A small sound classifier, trained from scratch.
Model: 9.88M parameters, log mel input, arch fnet, layers 8.
Training: 21600 steps, held-out accuracy 96%.
Rows from block 2 of a small sound classifier, named by matrix and row number. Rows with one number belong to one neuron. Each number is 50 + 10 x the weight over its row's rms, rounded and kept within 0 to 99. All counts start at 0.
After each neuron's rows are labels from the 100 clips, of 14976, where the neuron reaches its highest value: "strongest on" is what is common among them. Only what is clearly more common there than usual is listed. The data: short read English sentences (LibriTTS-R). In brackets: how many of the 100.
# fc1: MLP up (model.blocks.2.mlp.fc1.weight, 1920x320), inputs 0-159
# fc2: MLP down (model.blocks.2.mlp.fc2.weight, 320x1920, transposed), outputs 0-159

fc1.351:41 45 62 39 46 49 36 39 46 48 46 48 44 57 54 69 64 42 23 25 37 53 45 56 51 40 58 49 61 50 76 59 55 51 57 51 47 48 70 44 48 41 56 40 66 53 52 37 49 52 59 34 63 55 52 45 51 59 62 44 31 32 48 42 41 52 66 62 58 34 56 64 46 43 48 49 45 34 49 54 56 68 49 41 50 48 52 45 59 58 40 46 58 49 44 64 48 67 56 45 60 69 44 44 44 30 46 31 55 51 51 42 52 45 59 58 29 47 51 44 58 36 42 37 46 51 40 51 48 54 67 49 46 56 46 65 52 42 56 70 58 31 49 40 45 44 46 42 41 47 48 58 43 71 64 51 51 53 33 58
fc2.351:54 55 46 53 58 49 60 69 47 63 51 54 60 62 41 47 58 52 48 44 54 55 43 60 72 45 60 37 60 54 54 64 38 54 74 72 49 34 49 56 45 47 48 53 24 49 60 58 46 35 40 40 50 54 59 52 66 54 45 47 33 50 46 45 47 49 63 49 43 52 60 28 34 60 59 58 55 46 43 54 66 40 50 60 33 51 48 69 47 57 48 49 52 47 61 56 56 33 43 70 35 51 31 54 41 38 62 56 66 47 57 51 55 41 59 39 59 49 61 35 32 32 43 32 48 50 56 53 65 54 41 52 64 60 41 57 38 62 52 47 27 41 56 48 59 63 46 53 42 57 58 69 41 50 53 51 50 51 39 53
strongest on: voice: male (98)

fc1.212:66 43 54 51 56 50 45 42 46 45 40 38 43 47 52 63 37 44 61 56 44 53 48 57 44 41 55 49 38 66 70 53 47 58 56 63 41 47 62 52 36 47 38 42 41 38 50 40 57 62 35 37 61 39 63 54 49 51 47 53 51 63 50 41 56 44 39 50 35 63 56 49 59 51 38 47 38 45 44 41 51 56 60 55 49 44 51 40 46 56 48 38 48 56 48 46 56 63 63 49 34 51 53 28 55 52 60 44 47 45 61 39 33 50 43 64 49 54 51 49 46 52 42 43 49 65 49 34 60 46 40 48 22 64 67 27 50 47 29 50 52 50 58 61 43 47 38 69 49 66 50 62 49 38 52 53 23 67 49 48
fc2.212:30 64 50 32 49 53 19 62 67 65 33 51 53 45 54 55 39 48 53 57 50 55 47 51 53 60 48 47 46 55 35 70 58 43 56 60 34 44 51 42 48 49 47 32 51 50 51 35 45 74 53 48 54 60 59 44 68 53 54 43 60 36 57 52 51 67 43 31 41 44 56 43 79 60 62 59 32 58 40 45 39 51 65 36 48 38 51 43 39 53 40 62 38 54 49 42 40 47 48 63 52 65 42 57 35 44 44 39 59 56 28 69 47 49 41 55 50 54 33 57 60 61 60 41 49 65 38 57 53 68 65 68 32 52 50 52 44 37 45 41 50 45 59 71 58 49 42 52 58 47 30 34 49 61 47 57 45 39 53 59
strongest on: voice: male (91)

fc1.161:67 49 51 51 48 45 44 33 35 43 33 60 55 56 57 44 42 58 53 45 35 72 40 51 44 43 33 56 61 30 50 61 46 63 54 50 69 44 50 53 29 63 49 50 44 48 52 42 58 61 50 57 56 58 61 40 45 41 56 37 51 47 44 56 51 51 50 37 41 54 43 61 26 54 46 60 58 58 46 50 60 38 35 28 54 35 28 51 53 40 54 57 61 66 51 57 70 52 61 54 38 72 29 48 49 35 42 45 52 50 34 42 62 40 54 34 43 40 56 29 57 54 68 45 54 44 57 32 64 31 49 49 57 51 49 62 62 58 45 58 64 52 50 46 32 43 40 58 63 59 40 49 60 29 56 60 38 68 59 55
fc2.161:37 43 37 54 64 41 40 51 68 57 47 58 38 44 51 52 68 40 49 56 52 50 56 52 47 47 54 63 34 44 53 53 46 65 54 40 39 55 46 27 38 43 40 28 49 63 36 55 48 58 49 47 56 68 67 47 56 77 31 46 40 44 43 52 46 52 45 44 57 46 76 41 56 64 35 53 71 62 54 31 58 62 35 35 38 48 73 53 63 45 70 48 59 29 49 58 47 39 55 40 31 31 57 54 60 50 36 50 55 48 59 39 40 48 55 31 64 55 64 51 53 53 54 42 39 47 45 47 57 60 50 41 65 48 55 62 64 44 60 50 74 59 49 57 31 56 69 42 61 51 66 47 31 40 53 61 48 47 68 60
strongest on: voice: male (80)

fc1.398:60 41 55 57 58 60 56 54 40 41 57 54 46 33 37 40 32 51 61 68 44 49 25 53 51 57 34 47 47 42 52 47 27 46 64 51 37 53 44 54 46 43 45 46 61 54 37 47 60 51 32 70 50 52 63 54 43 53 58 51 55 46 38 74 61 47 53 49 58 66 45 46 51 42 57 26 69 43 61 75 35 68 48 53 40 52 51 49 52 47 47 42 49 57 61 52 43 57 60 53 68 36 48 49 40 50 54 54 40 43 48 60 43 47 43 58 63 54 36 37 66 42 39 67 45 42 51 29 33 63 44 50 49 57 44 37 70 55 50 43 54 45 59 47 51 55 60 62 45 69 54 64 44 47 53 53 58 56 54 44
fc2.398:19 54 64 56 57 61 37 47 51 39 40 57 58 89 49 53 32 49 39 58 51 54 48 57 65 58 31 60 54 50 46 45 61 37 50 47 57 53 42 52 53 53 64 52 40 75 47 44 42 35 61 61 43 58 56 44 54 45 43 48 31 41 52 60 62 44 50 50 43 24 73 46 46 38 51 50 42 62 59 49 44 58 49 57 50 79 45 59 54 36 39 56 58 59 59 44 46 35 54 61 55 42 46 41 40 51 64 46 57 56 35 44 69 52 67 50 47 53 39 41 42 44 53 52 70 39 57 39 52 46 54 44 42 52 54 34 60 40 63 48 50 54 28 45 51 47 50 58 38 30 63 44 53 55 47 61 46 46 54 47
strongest on: voice: male (77)

fc1.452:60 63 42 43 52 56 57 51 45 40 40 73 50 37 63 60 57 52 61 58 40 33 56 49 65 54 43 62 34 54 60 47 52 51 56 44 51 59 53 45 26 65 47 52 53 71 65 52 62 42 43 51 66 58 55 51 46 62 51 61 60 55 30 50 45 40 47 44 63 53 40 62 62 60 58 47 38 54 58 46 44 54 39 45 46 41 38 62 50 40 51 58 46 43 45 50 60 68 68 57 39 35 53 34 49 56 38 41 60 54 47 41 46 40 49 56 51 49 50 51 46 44 49 32 44 46 57 48 45 59 39 62 32 65 54 55 35 43 40 57 60 63 50 42 59 50 60 56 58 75 49 72 36 32 36 63 36 52 68 31
fc2.452:47 38 55 50 57 46 46 44 56 42 36 56 44 64 41 63 53 47 47 62 79 33 43 40 71 56 52 75 61 54 37 49 53 57 56 67 42 49 51 72 61 54 65 34 35 53 44 47 63 51 39 53 67 48 37 57 65 59 38 53 56 47 43 55 47 49 68 49 47 50 45 68 61 52 52 41 45 58 63 54 47 56 34 54 58 52 53 65 61 49 56 49 41 61 46 65 61 42 52 51 55 42 46 63 59 32 54 39 36 52 42 62 50 49 52 45 58 31 58 52 35 71 62 47 50 53 53 45 48 36 57 56 50 52 62 51 40 42 47 46 64 38 53 36 45 43 58 34 55 56 51 38 56 44 26 48 38 45 48 59
strongest on: voice: female (92)

fc1.449:67 58 47 57 45 45 54 41 47 41 51 68 60 44 53 54 60 54 52 42 66 39 46 41 59 36 52 53 50 37 54 60 57 56 69 55 52 49 47 51 64 32 73 54 42 34 42 45 44 55 27 47 72 44 40 42 59 52 60 38 51 52 41 75 41 50 54 56 27 46 50 60 38 66 51 51 41 53 44 42 66 43 42 54 46 47 54 48 63 40 47 56 52 51 35 46 45 53 48 46 71 61 56 50 38 40 39 54 40 33 61 39 52 65 70 27 33 42 66 67 68 51 36 50 55 47 76 62 44 61 52 70 55 59 73 44 49 43 39 48 56 52 41 66 43 65 55 52 63 42 48 50 48 49 36 61 57 32 53 35
fc2.449:49 56 55 50 54 67 32 66 59 59 49 46 50 48 49 44 58 55 51 68 54 53 59 48 60 71 48 57 51 42 54 56 69 65 67 53 47 42 45 42 46 47 55 56 59 34 56 32 45 48 51 51 58 40 53 43 40 54 57 47 56 50 43 32 63 52 47 59 47 51 57 56 58 53 49 48 61 48 43 21 36 46 68 46 48 26 39 28 42 43 52 62 59 52 83 70 39 53 55 70 43 69 49 34 53 56 55 53 57 44 49 55 53 40 69 49 49 57 44 35 42 48 59 53 53 62 48 48 45 39 57 22 54 45 53 37 43 62 37 45 61 42 56 56 52 61 40 41 54 46 36 70 38 48 63 35 59 34 61 36
strongest on: voice: male (72)

fc1.422:38 35 51 41 49 27 47 49 45 61 44 68 52 54 40 50 64 63 45 45 57 61 45 55 49 48 51 31 41 59 56 58 28 61 66 54 54 55 45 63 49 42 60 55 60 52 53 58 57 63 46 57 49 39 36 45 54 53 51 57 42 60 49 64 62 50 25 73 54 21 67 55 43 34 60 43 57 45 51 40 49 49 52 59 46 50 42 43 45 31 64 39 37 40 50 68 51 42 53 45 69 53 40 43 71 70 62 43 53 44 44 52 47 56 61 39 59 45 56 53 57 48 35 61 45 37 56 48 54 61 55 76 41 54 42 42 43 38 38 47 80 49 57 51 59 57 40 28 53 53 58 61 50 57 33 53 50 76 42 54
fc2.422:67 56 51 55 50 58 40 42 48 52 51 49 49 47 45 50 51 48 59 54 46 51 62 54 58 60 59 58 62 72 46 60 51 48 44 39 56 53 55 18 64 50 50 54 36 37 45 70 59 44 44 53 66 46 49 46 44 46 36 41 43 56 60 52 48 53 43 53 49 40 45 49 48 33 46 40 38 36 39 57 87 52 44 49 42 35 43 61 50 54 42 51 47 48 38 47 59 42 64 57 49 59 41 61 56 55 35 37 33 58 43 54 51 44 71 71 72 63 43 44 64 33 44 35 44 31 33 48 54 51 50 62 50 67 50 56 53 57 49 63 52 63 44 32 49 46 56 66 48 55 54 39 50 50 46 52 62 59 46 51
strongest on: voice: female (82)

fc1.501:39 46 60 46 29 55 45 54 56 64 50 35 53 56 63 46 33 55 38 41 57 42 47 32 51 46 56 54 82 38 39 57 48 49 62 54 39 47 55 55 53 61 53 51 51 57 73 22 30 43 43 45 58 44 48 52 52 53 46 52 64 59 45 51 31 41 57 48 47 47 52 43 65 36 48 60 47 46 51 45 42 48 50 42 46 44 43 50 43 52 45 34 60 43 50 40 43 55 39 38 60 53 57 58 70 61 59 35 58 51 61 29 44 51 46 53 47 40 57 53 51 35 50 54 49 57 67 36 48 44 72 68 43 44 55 54 68 47 41 34 51 31 48 45 53 73 41 61 67 52 36 38 51 52 56 63 37 59 36 49
fc2.501:49 62 37 46 50 48 64 50 53 44 53 41 49 47 42 39 57 49 50 45 61 54 50 51 45 42 67 52 62 43 67 45 39 48 59 39 54 67 54 38 41 45 44 42 18 47 68 48 60 53 43 67 44 56 27 43 42 46 45 29 69 41 57 52 61 37 33 50 49 41 59 52 39 36 49 51 70 39 45 54 32 64 59 55 66 36 50 46 51 45 56 31 48 68 45 53 56 58 53 42 62 60 40 30 45 40 60 65 74 53 37 43 50 55 61 57 63 34 55 41 51 66 41 54 52 63 52 44 52 59 62 50 59 52 61 50 39 50 41 54 35 73 37 31 51 40 61 76 48 51 34 52 61 50 43 42 48 32 51 48
strongest on: voice: male (88)

fc1.78:53 48 52 55 40 61 35 77 48 55 43 51 59 33 56 43 38 53 57 38 45 65 47 48 57 39 46 59 44 55 46 48 50 46 67 53 43 51 55 42 48 27 33 45 49 41 51 45 42 55 56 42 56 51 52 49 55 29 53 58 35 55 51 39 55 45 76 66 49 62 46 35 52 23 53 31 51 52 71 61 49 57 62 42 47 46 72 72 59 43 52 70 46 56 60 56 47 49 43 28 41 65 46 68 46 49 61 48 55 42 38 64 33 44 44 39 45 66 45 48 49 48 54 63 61 52 58 42 39 52 26 78 65 59 60 61 60 36 33 51 40 48 63 44 55 37 44 37 51 55 50 68 53 42 58 58 54 49 52 44
fc2.78:52 36 50 33 57 56 51 69 53 63 43 46 46 60 42 43 45 50 45 63 54 44 39 64 59 53 66 43 39 44 53 60 48 63 61 36 46 50 43 49 47 62 59 66 46 37 32 46 60 43 51 30 33 40 65 38 62 65 37 53 53 42 44 51 35 72 38 42 62 53 62 53 39 54 35 43 59 35 78 62 55 42 53 47 46 48 45 62 50 58 49 53 61 48 65 51 53 38 24 60 52 61 52 58 70 49 41 59 45 39 52 48 50 56 27 61 62 64 40 54 29 52 48 55 51 50 44 72 43 68 40 30 35 59 46 37 50 33 52 57 33 59 49 59 41 55 61 54 60 67 47 37 35 43 44 43 38 49 41 63
strongest on: voice: female (92)

fc1.383:50 51 47 56 75 40 52 52 45 39 34 41 37 62 45 57 50 55 30 43 33 51 43 61 47 43 41 60 56 65 58 31 35 38 44 52 43 48 29 36 46 50 74 43 48 64 47 57 43 47 35 46 51 54 52 52 66 70 67 49 41 53 50 60 54 51 52 54 54 38 34 48 39 49 52 58 46 40 42 50 49 60 51 43 48 36 49 45 45 53 51 51 56 60 41 40 49 65 45 67 55 47 64 40 50 50 35 38 82 53 68 61 50 59 41 51 34 53 51 34 36 64 79 63 51 47 49 52 31 58 47 58 44 62 50 54 34 39 53 57 55 55 59 61 63 46 40 46 44 48 40 64 52 54 55 35 46 47 53 45
fc2.383:51 45 51 48 57 50 46 48 38 41 34 53 51 51 36 58 49 44 49 57 56 42 50 28 30 50 38 47 63 49 56 57 53 44 56 52 52 51 68 37 41 44 50 66 47 75 40 48 61 46 31 46 42 45 45 58 51 71 63 54 48 45 42 45 48 35 49 48 69 38 52 60 67 49 56 62 35 63 44 35 49 52 42 53 35 63 61 41 51 56 53 54 55 63 58 50 36 44 69 57 40 33 55 52 56 43 31 78 51 58 52 46 59 46 59 57 54 54 41 56 61 49 32 42 69 48 35 71 41 55 46 26 60 43 51 65 33 49 42 52 20 36 37 55 52 59 47 39 32 54 47 64 62 63 48 61 60 43 41 55
strongest on: voice: male (84)

fc1.549:55 56 56 39 58 33 57 46 50 63 54 52 40 57 65 44 46 65 55 48 63 43 22 36 44 70 44 69 78 54 38 27 41 42 61 50 50 53 27 48 49 50 47 54 57 68 46 37 50 52 60 56 58 52 62 42 51 55 35 49 49 33 70 61 39 40 44 61 73 55 40 38 59 71 41 41 29 56 34 58 77 45 49 40 40 45 39 39 52 51 63 65 48 39 59 35 60 33 36 65 43 51 46 45 52 59 61 50 55 64 51 55 30 63 47 48 36 49 48 62 49 40 47 48 56 66 50 53 43 33 62 50 57 47 47 39 62 44 28 64 44 52 48 42 43 56 46 56 43 55 58 56 46 61 28 43 69 56 44 51
fc2.549:43 34 27 64 54 60 49 40 53 32 38 34 44 54 28 54 53 47 52 58 64 42 47 42 47 57 46 27 55 48 44 58 54 51 54 31 53 48 61 57 50 53 62 46 35 54 38 53 34 52 45 62 50 51 48 57 54 46 46 43 49 55 57 46 55 53 65 45 49 68 61 42 44 57 46 83 36 59 43 50 53 65 37 50 48 48 44 44 56 37 56 42 49 59 47 33 55 36 53 36 55 68 49 57 38 35 58 54 48 60 65 41 44 59 25 53 43 65 70 54 45 51 39 41 49 55 56 55 46 41 61 35 47 56 51 44 39 61 68 45 71 45 63 58 60 45 52 45 58 37 58 28 69 56 47 62 49 26 61 58
strongest on: voice: male (84)

fc1.684:46 55 58 49 26 53 63 49 60 31 53 70 37 41 56 48 57 40 48 55 44 46 62 56 46 37 52 46 27 76 48 38 54 55 25 47 47 47 53 34 51 52 42 46 61 42 61 61 43 48 50 41 43 39 38 52 40 50 53 42 61 55 33 53 51 61 30 44 40 62 29 39 49 34 63 37 40 63 56 58 50 48 49 56 48 46 32 56 43 55 70 48 53 58 62 57 53 31 41 66 47 49 52 35 46 46 61 46 44 51 56 51 65 47 43 56 75 45 41 36 46 43 58 52 53 60 56 58 54 50 47 67 37 46 51 45 62 41 45 34 37 58 43 54 47 64 65 57 50 52 55 36 59 44 45 39 48 55 49 54
fc2.684:47 65 42 52 68 62 28 38 34 40 61 70 66 51 41 36 54 54 50 50 43 69 38 57 46 60 43 51 45 39 49 40 34 37 56 36 59 51 39 55 45 58 44 51 54 44 50 69 42 50 61 46 55 50 53 57 59 54 48 47 49 59 41 44 62 75 67 37 46 33 50 36 44 51 43 50 64 52 44 40 59 55 57 66 36 59 43 44 27 53 41 59 56 56 45 51 72 47 21 47 47 40 43 61 44 39 64 67 40 58 43 57 58 78 36 42 53 43 73 65 59 35 49 56 56 36 23 48 67 68 41 36 56 61 44 54 64 47 64 43 63 39 37 40 58 53 47 25 59 49 61 36 58 67 55 44 37 52 52 50
strongest on: voice: female (91)

fc1.487:47 52 54 36 57 40 49 58 42 57 50 59 60 60 63 57 63 49 66 55 56 38 51 58 74 60 66 67 41 70 52 46 51 47 48 40 58 58 54 52 48 45 56 68 52 49 52 47 58 44 55 54 49 45 34 47 59 58 52 35 43 36 44 45 62 54 42 57 61 44 50 62 73 53 50 49 55 43 58 51 45 55 40 47 61 42 60 58 52 63 40 48 60 36 27 40 69 62 67 44 49 37 62 58 42 44 35 47 52 47 54 43 64 56 48 56 47 52 56 34 38 35 33 27 28 46 71 57 50 52 71 64 54 47 55 45 53 47 53 58 40 55 55 48 60 64 62 59 47 53 41 60 52 36 51 43 40 41 53 45
fc2.487:43 45 46 66 57 47 42 50 52 51 34 41 52 45 45 67 53 51 54 55 62 41 48 59 45 58 45 68 55 32 52 69 51 52 40 76 60 63 44 46 55 50 46 60 53 56 39 53 36 37 34 75 69 66 62 38 37 43 27 54 62 64 58 46 36 65 48 42 42 57 35 44 54 52 48 59 70 64 64 56 51 50 60 45 47 31 54 56 59 59 58 50 45 31 43 54 52 64 49 47 52 61 51 58 60 43 49 61 51 55 33 63 60 50 54 51 50 44 52 63 62 29 50 75 53 58 71 65 54 61 38 61 62 58 56 46 32 54 48 38 36 41 56 46 32 33 55 58 59 45 54 43 53 44 70 59 61 37 59 49
strongest on: voice: female (94)

fc1.304:53 48 46 48 44 61 45 48 50 47 56 51 40 46 51 64 40 52 48 53 51 63 42 39 40 39 68 49 32 49 37 51 41 54 43 54 47 50 47 44 56 46 35 63 53 51 41 72 50 44 50 45 63 49 79 43 61 63 60 50 29 57 78 42 61 45 45 62 61 51 59 72 40 53 50 37 47 43 36 47 34 66 62 36 56 60 56 58 48 32 50 54 51 56 72 45 55 61 42 39 49 54 44 59 59 29 46 43 43 51 48 41 61 57 54 51 67 35 35 46 53 54 62 49 48 51 47 52 54 50 35 56 51 54 64 49 58 40 40 48 68 72 56 30 62 31 24 46 56 51 49 48 42 49 43 49 55 56 52 79
fc2.304:53 47 48 37 21 46 27 61 38 37 40 53 34 48 54 61 56 67 43 48 50 60 50 62 52 39 53 34 33 47 47 59 60 74 83 43 63 53 53 57 35 50 40 43 56 31 69 55 65 57 57 58 47 40 61 33 40 60 20 60 40 51 43 52 64 51 47 50 46 58 42 49 42 52 47 52 48 51 57 45 51 36 44 43 48 28 44 36 58 64 54 60 47 70 35 57 44 47 47 63 43 70 54 65 48 53 51 52 51 38 62 61 50 39 42 41 56 61 53 49 48 51 52 54 59 60 50 56 55 49 28 57 49 52 43 53 59 45 63 52 55 53 37 48 46 58 58 49 56 59 35 48 51 44 45 55 51 37 39 50
strongest on: voice: female (100)

fc1.551:64 56 51 65 53 76 45 52 49 43 42 47 31 41 58 58 35 56 63 54 55 36 29 55 62 65 53 56 46 50 50 57 48 52 55 60 70 55 66 59 56 66 39 54 58 38 66 53 59 55 67 43 58 41 48 50 56 38 59 52 37 48 55 35 40 56 51 31 36 66 45 72 53 52 59 54 67 32 53 65 59 62 48 61 66 40 40 38 35 54 44 39 48 50 67 30 61 39 53 52 42 33 63 64 59 50 56 48 51 49 50 42 56 42 55 42 63 65 37 45 72 50 38 62 42 49 55 58 50 60 41 71 56 38 53 47 48 42 44 45 54 47 33 45 43 34 54 62 58 38 39 50 44 53 53 38 35 56 51 58
fc2.551:36 60 52 52 38 63 47 52 59 59 45 50 18 50 49 75 70 41 41 39 39 49 46 62 55 34 36 53 52 45 43 44 45 61 46 66 46 40 44 75 57 45 38 62 41 71 53 48 62 48 53 62 53 58 52 43 56 69 66 49 46 49 60 70 49 63 44 36 46 48 55 50 44 48 48 45 36 51 36 35 60 44 57 40 49 34 55 26 55 41 53 38 59 70 48 38 38 42 47 58 66 53 50 54 46 48 56 52 51 67 48 50 48 60 42 51 37 72 60 43 61 55 65 49 47 59 50 54 46 42 64 28 33 56 46 54 49 36 53 64 55 42 44 51 48 55 45 55 45 61 38 61 68 49 48 47 55 47 52 51
strongest on: voice: female (100)

fc1.196:25 38 46 44 39 34 47 75 47 64 66 48 48 56 43 46 26 53 60 37 55 50 34 54 48 63 71 47 43 43 52 53 69 61 67 60 48 54 39 38 57 58 47 34 53 73 32 70 48 67 56 51 54 51 56 49 49 53 57 43 53 39 57 47 61 71 56 47 42 56 50 51 40 40 50 56 66 45 54 50 58 52 46 55 47 44 40 59 54 48 26 41 70 44 34 65 38 54 50 47 55 32 44 64 37 43 51 40 34 46 53 71 49 71 40 58 56 33 50 58 50 63 43 53 49 64 48 37 55 47 56 33 50 36 58 55 62 44 43 45 37 53 63 55 71 56 52 66 46 53 47 46 69 48 50 63 35 49 52 45
fc2.196:65 45 47 62 59 67 52 59 67 61 42 47 34 33 58 41 55 30 55 64 51 59 54 46 53 59 39 47 56 49 68 43 52 60 50 55 45 61 49 39 52 76 64 55 48 60 48 47 49 58 58 43 66 70 46 51 58 54 49 54 45 36 43 49 53 51 18 39 55 38 56 49 45 44 52 37 43 49 46 59 61 56 38 38 32 57 61 49 36 42 45 63 53 44 55 45 56 62 73 62 28 60 40 42 45 54 50 54 46 71 50 35 45 49 78 36 63 40 37 45 52 50 41 47 58 41 39 55 40 45 40 52 50 48 43 51 40 68 49 53 47 36 38 54 50 51 54 43 37 45 63 56 57 57 52 52 32 53 43 57
strongest on: voice: female (85)

fc1.258:50 49 54 37 47 33 45 41 54 42 55 59 62 47 63 72 40 33 53 61 64 47 54 42 39 76 52 34 48 46 59 46 28 57 50 45 45 65 51 54 53 48 60 44 52 47 39 52 61 56 34 55 73 45 46 44 49 41 51 39 42 56 58 42 46 54 60 60 59 35 44 52 29 53 50 50 51 54 74 58 54 51 48 41 40 53 63 69 40 66 58 51 57 63 32 45 66 54 53 58 50 67 54 35 46 46 40 51 56 39 60 50 54 41 72 47 51 71 61 48 59 62 28 60 51 48 37 52 45 39 54 49 46 66 56 49 62 44 49 43 51 39 60 52 43 47 48 48 42 44 55 41 59 60 71 53 64 31 58 30
fc2.258:53 55 55 49 51 44 67 57 52 63 45 57 41 58 52 54 65 71 42 53 48 68 53 73 59 51 50 64 45 47 49 35 53 66 41 64 41 41 54 34 59 59 67 61 62 38 62 37 42 40 58 52 52 35 43 57 57 51 40 65 45 39 46 61 48 46 61 60 48 50 44 36 39 51 45 48 52 82 60 43 39 60 36 61 50 45 42 61 46 40 50 55 54 48 52 53 48 55 55 50 37 56 46 55 41 49 49 55 37 48 69 62 34 51 55 48 74 51 64 38 45 63 41 60 70 45 52 53 50 48 63 33 62 57 55 51 29 35 65 47 64 41 53 32 54 45 37 43 46 58 47 63 27 64 45 56 36 52 46 60
strongest on: voice: male (72)

fc1.289:41 40 58 29 50 39 66 54 52 49 54 46 57 50 46 46 32 62 54 29 52 72 47 38 62 46 49 51 48 54 39 73 36 51 46 57 66 61 47 42 54 44 53 49 51 63 42 21 55 16 47 65 55 46 56 72 45 59 52 40 36 53 58 38 56 34 48 34 49 57 58 40 52 65 53 69 48 42 56 54 62 55 39 57 53 40 44 50 44 49 36 54 52 47 51 57 56 47 80 45 43 50 39 47 55 61 48 60 53 40 56 51 48 59 47 51 59 45 53 58 64 55 36 59 53 72 50 39 59 42 56 52 45 49 48 44 63 51 54 44 59 56 49 65 58 56 57 52 35 56 49 46 35 60 56 54 64 48 55 59
fc2.289:54 40 48 57 43 52 40 44 43 43 47 42 47 54 54 54 42 41 37 62 63 50 37 67 44 38 45 57 45 36 35 46 60 59 55 51 39 40 57 44 56 48 59 41 30 62 53 72 69 56 59 54 58 36 40 38 45 39 45 31 49 60 51 67 74 38 49 43 49 38 58 56 47 49 39 44 43 58 47 53 62 59 67 49 36 55 60 56 49 60 48 56 52 52 65 38 44 52 51 67 38 37 38 44 54 55 31 73 67 46 43 49 25 45 40 69 60 48 60 74 53 51 65 29 51 51 70 60 47 56 48 56 41 33 45 60 51 45 50 45 53 47 49 46 62 62 42 58 44 39 45 62 54 56 43 40 51 44 54 44
strongest on: voice: male (77)

fc1.696:44 43 44 42 40 46 56 73 36 39 37 47 62 44 61 34 58 55 49 35 54 51 45 40 48 64 53 35 46 48 63 62 40 47 72 51 55 45 44 45 46 43 43 45 61 77 34 39 52 51 41 32 42 49 48 47 49 62 58 49 46 49 43 50 57 47 51 51 42 61 34 34 66 58 45 36 38 42 61 53 51 69 30 55 51 43 45 67 50 27 51 62 54 45 49 43 57 29 61 56 56 55 42 41 49 49 47 47 64 38 36 50 63 49 75 47 45 64 47 57 61 33 40 39 52 58 61 51 56 71 56 44 89 54 55 49 43 62 48 56 44 47 70 55 76 40 36 64 49 67 54 50 64 58 38 47 55 60 41 45
fc2.696:36 50 41 31 49 42 44 38 31 64 53 42 34 73 38 46 62 53 54 40 67 35 54 43 43 51 48 44 62 54 64 49 51 37 34 53 56 56 71 57 45 54 52 58 74 30 55 48 31 48 60 59 49 67 68 62 52 42 50 40 42 53 44 56 35 36 44 47 32 57 48 58 46 58 43 72 61 44 56 34 48 47 57 39 39 52 43 49 47 48 51 41 58 70 48 58 59 65 60 50 58 46 54 35 59 49 47 59 57 63 40 53 54 59 33 71 36 48 49 60 53 42 68 56 55 42 51 50 48 38 59 35 43 57 40 50 40 69 44 28 43 44 39 56 65 47 52 40 36 54 58 48 42 42 55 44 36 42 40 44
strongest on: voice: male (97)

fc1.659:50 60 26 50 26 49 60 59 60 58 57 51 42 59 42 58 39 54 45 43 54 55 62 56 55 46 42 45 48 49 72 67 43 43 40 41 47 50 56 52 71 52 29 35 45 73 37 51 60 40 47 61 33 52 51 52 44 50 49 61 49 51 47 49 45 35 55 42 22 59 54 51 49 62 55 63 45 44 35 49 39 56 55 51 45 55 55 43 64 49 22 48 49 54 49 46 54 50 57 54 54 46 44 64 35 64 49 50 37 54 44 68 61 64 44 45 38 60 74 51 44 34 35 42 48 27 59 38 53 49 77 52 63 49 48 57 55 43 32 56 49 48 57 53 55 42 37 49 79 57 46 58 63 55 40 35 64 35 38 50
fc2.659:54 31 53 53 46 51 43 60 49 54 36 62 72 46 41 56 40 64 45 41 46 67 45 59 74 40 52 47 64 57 68 50 42 48 61 36 53 50 57 53 53 55 55 54 40 52 31 50 54 43 56 46 53 48 60 48 40 39 41 51 52 56 50 54 54 57 26 51 44 58 55 65 70 45 67 50 54 53 68 52 45 44 60 53 37 39 50 37 33 40 50 51 40 39 45 44 57 23 45 67 61 44 80 50 54 41 42 45 44 52 51 41 48 47 45 46 51 71 43 43 53 50 46 48 57 50 40 43 43 49 41 39 53 50 49 46 49 53 59 47 52 44 71 58 46 61 42 46 65 47 56 61 41 77 38 40 63 51 53 54
strongest on: voice: female (95)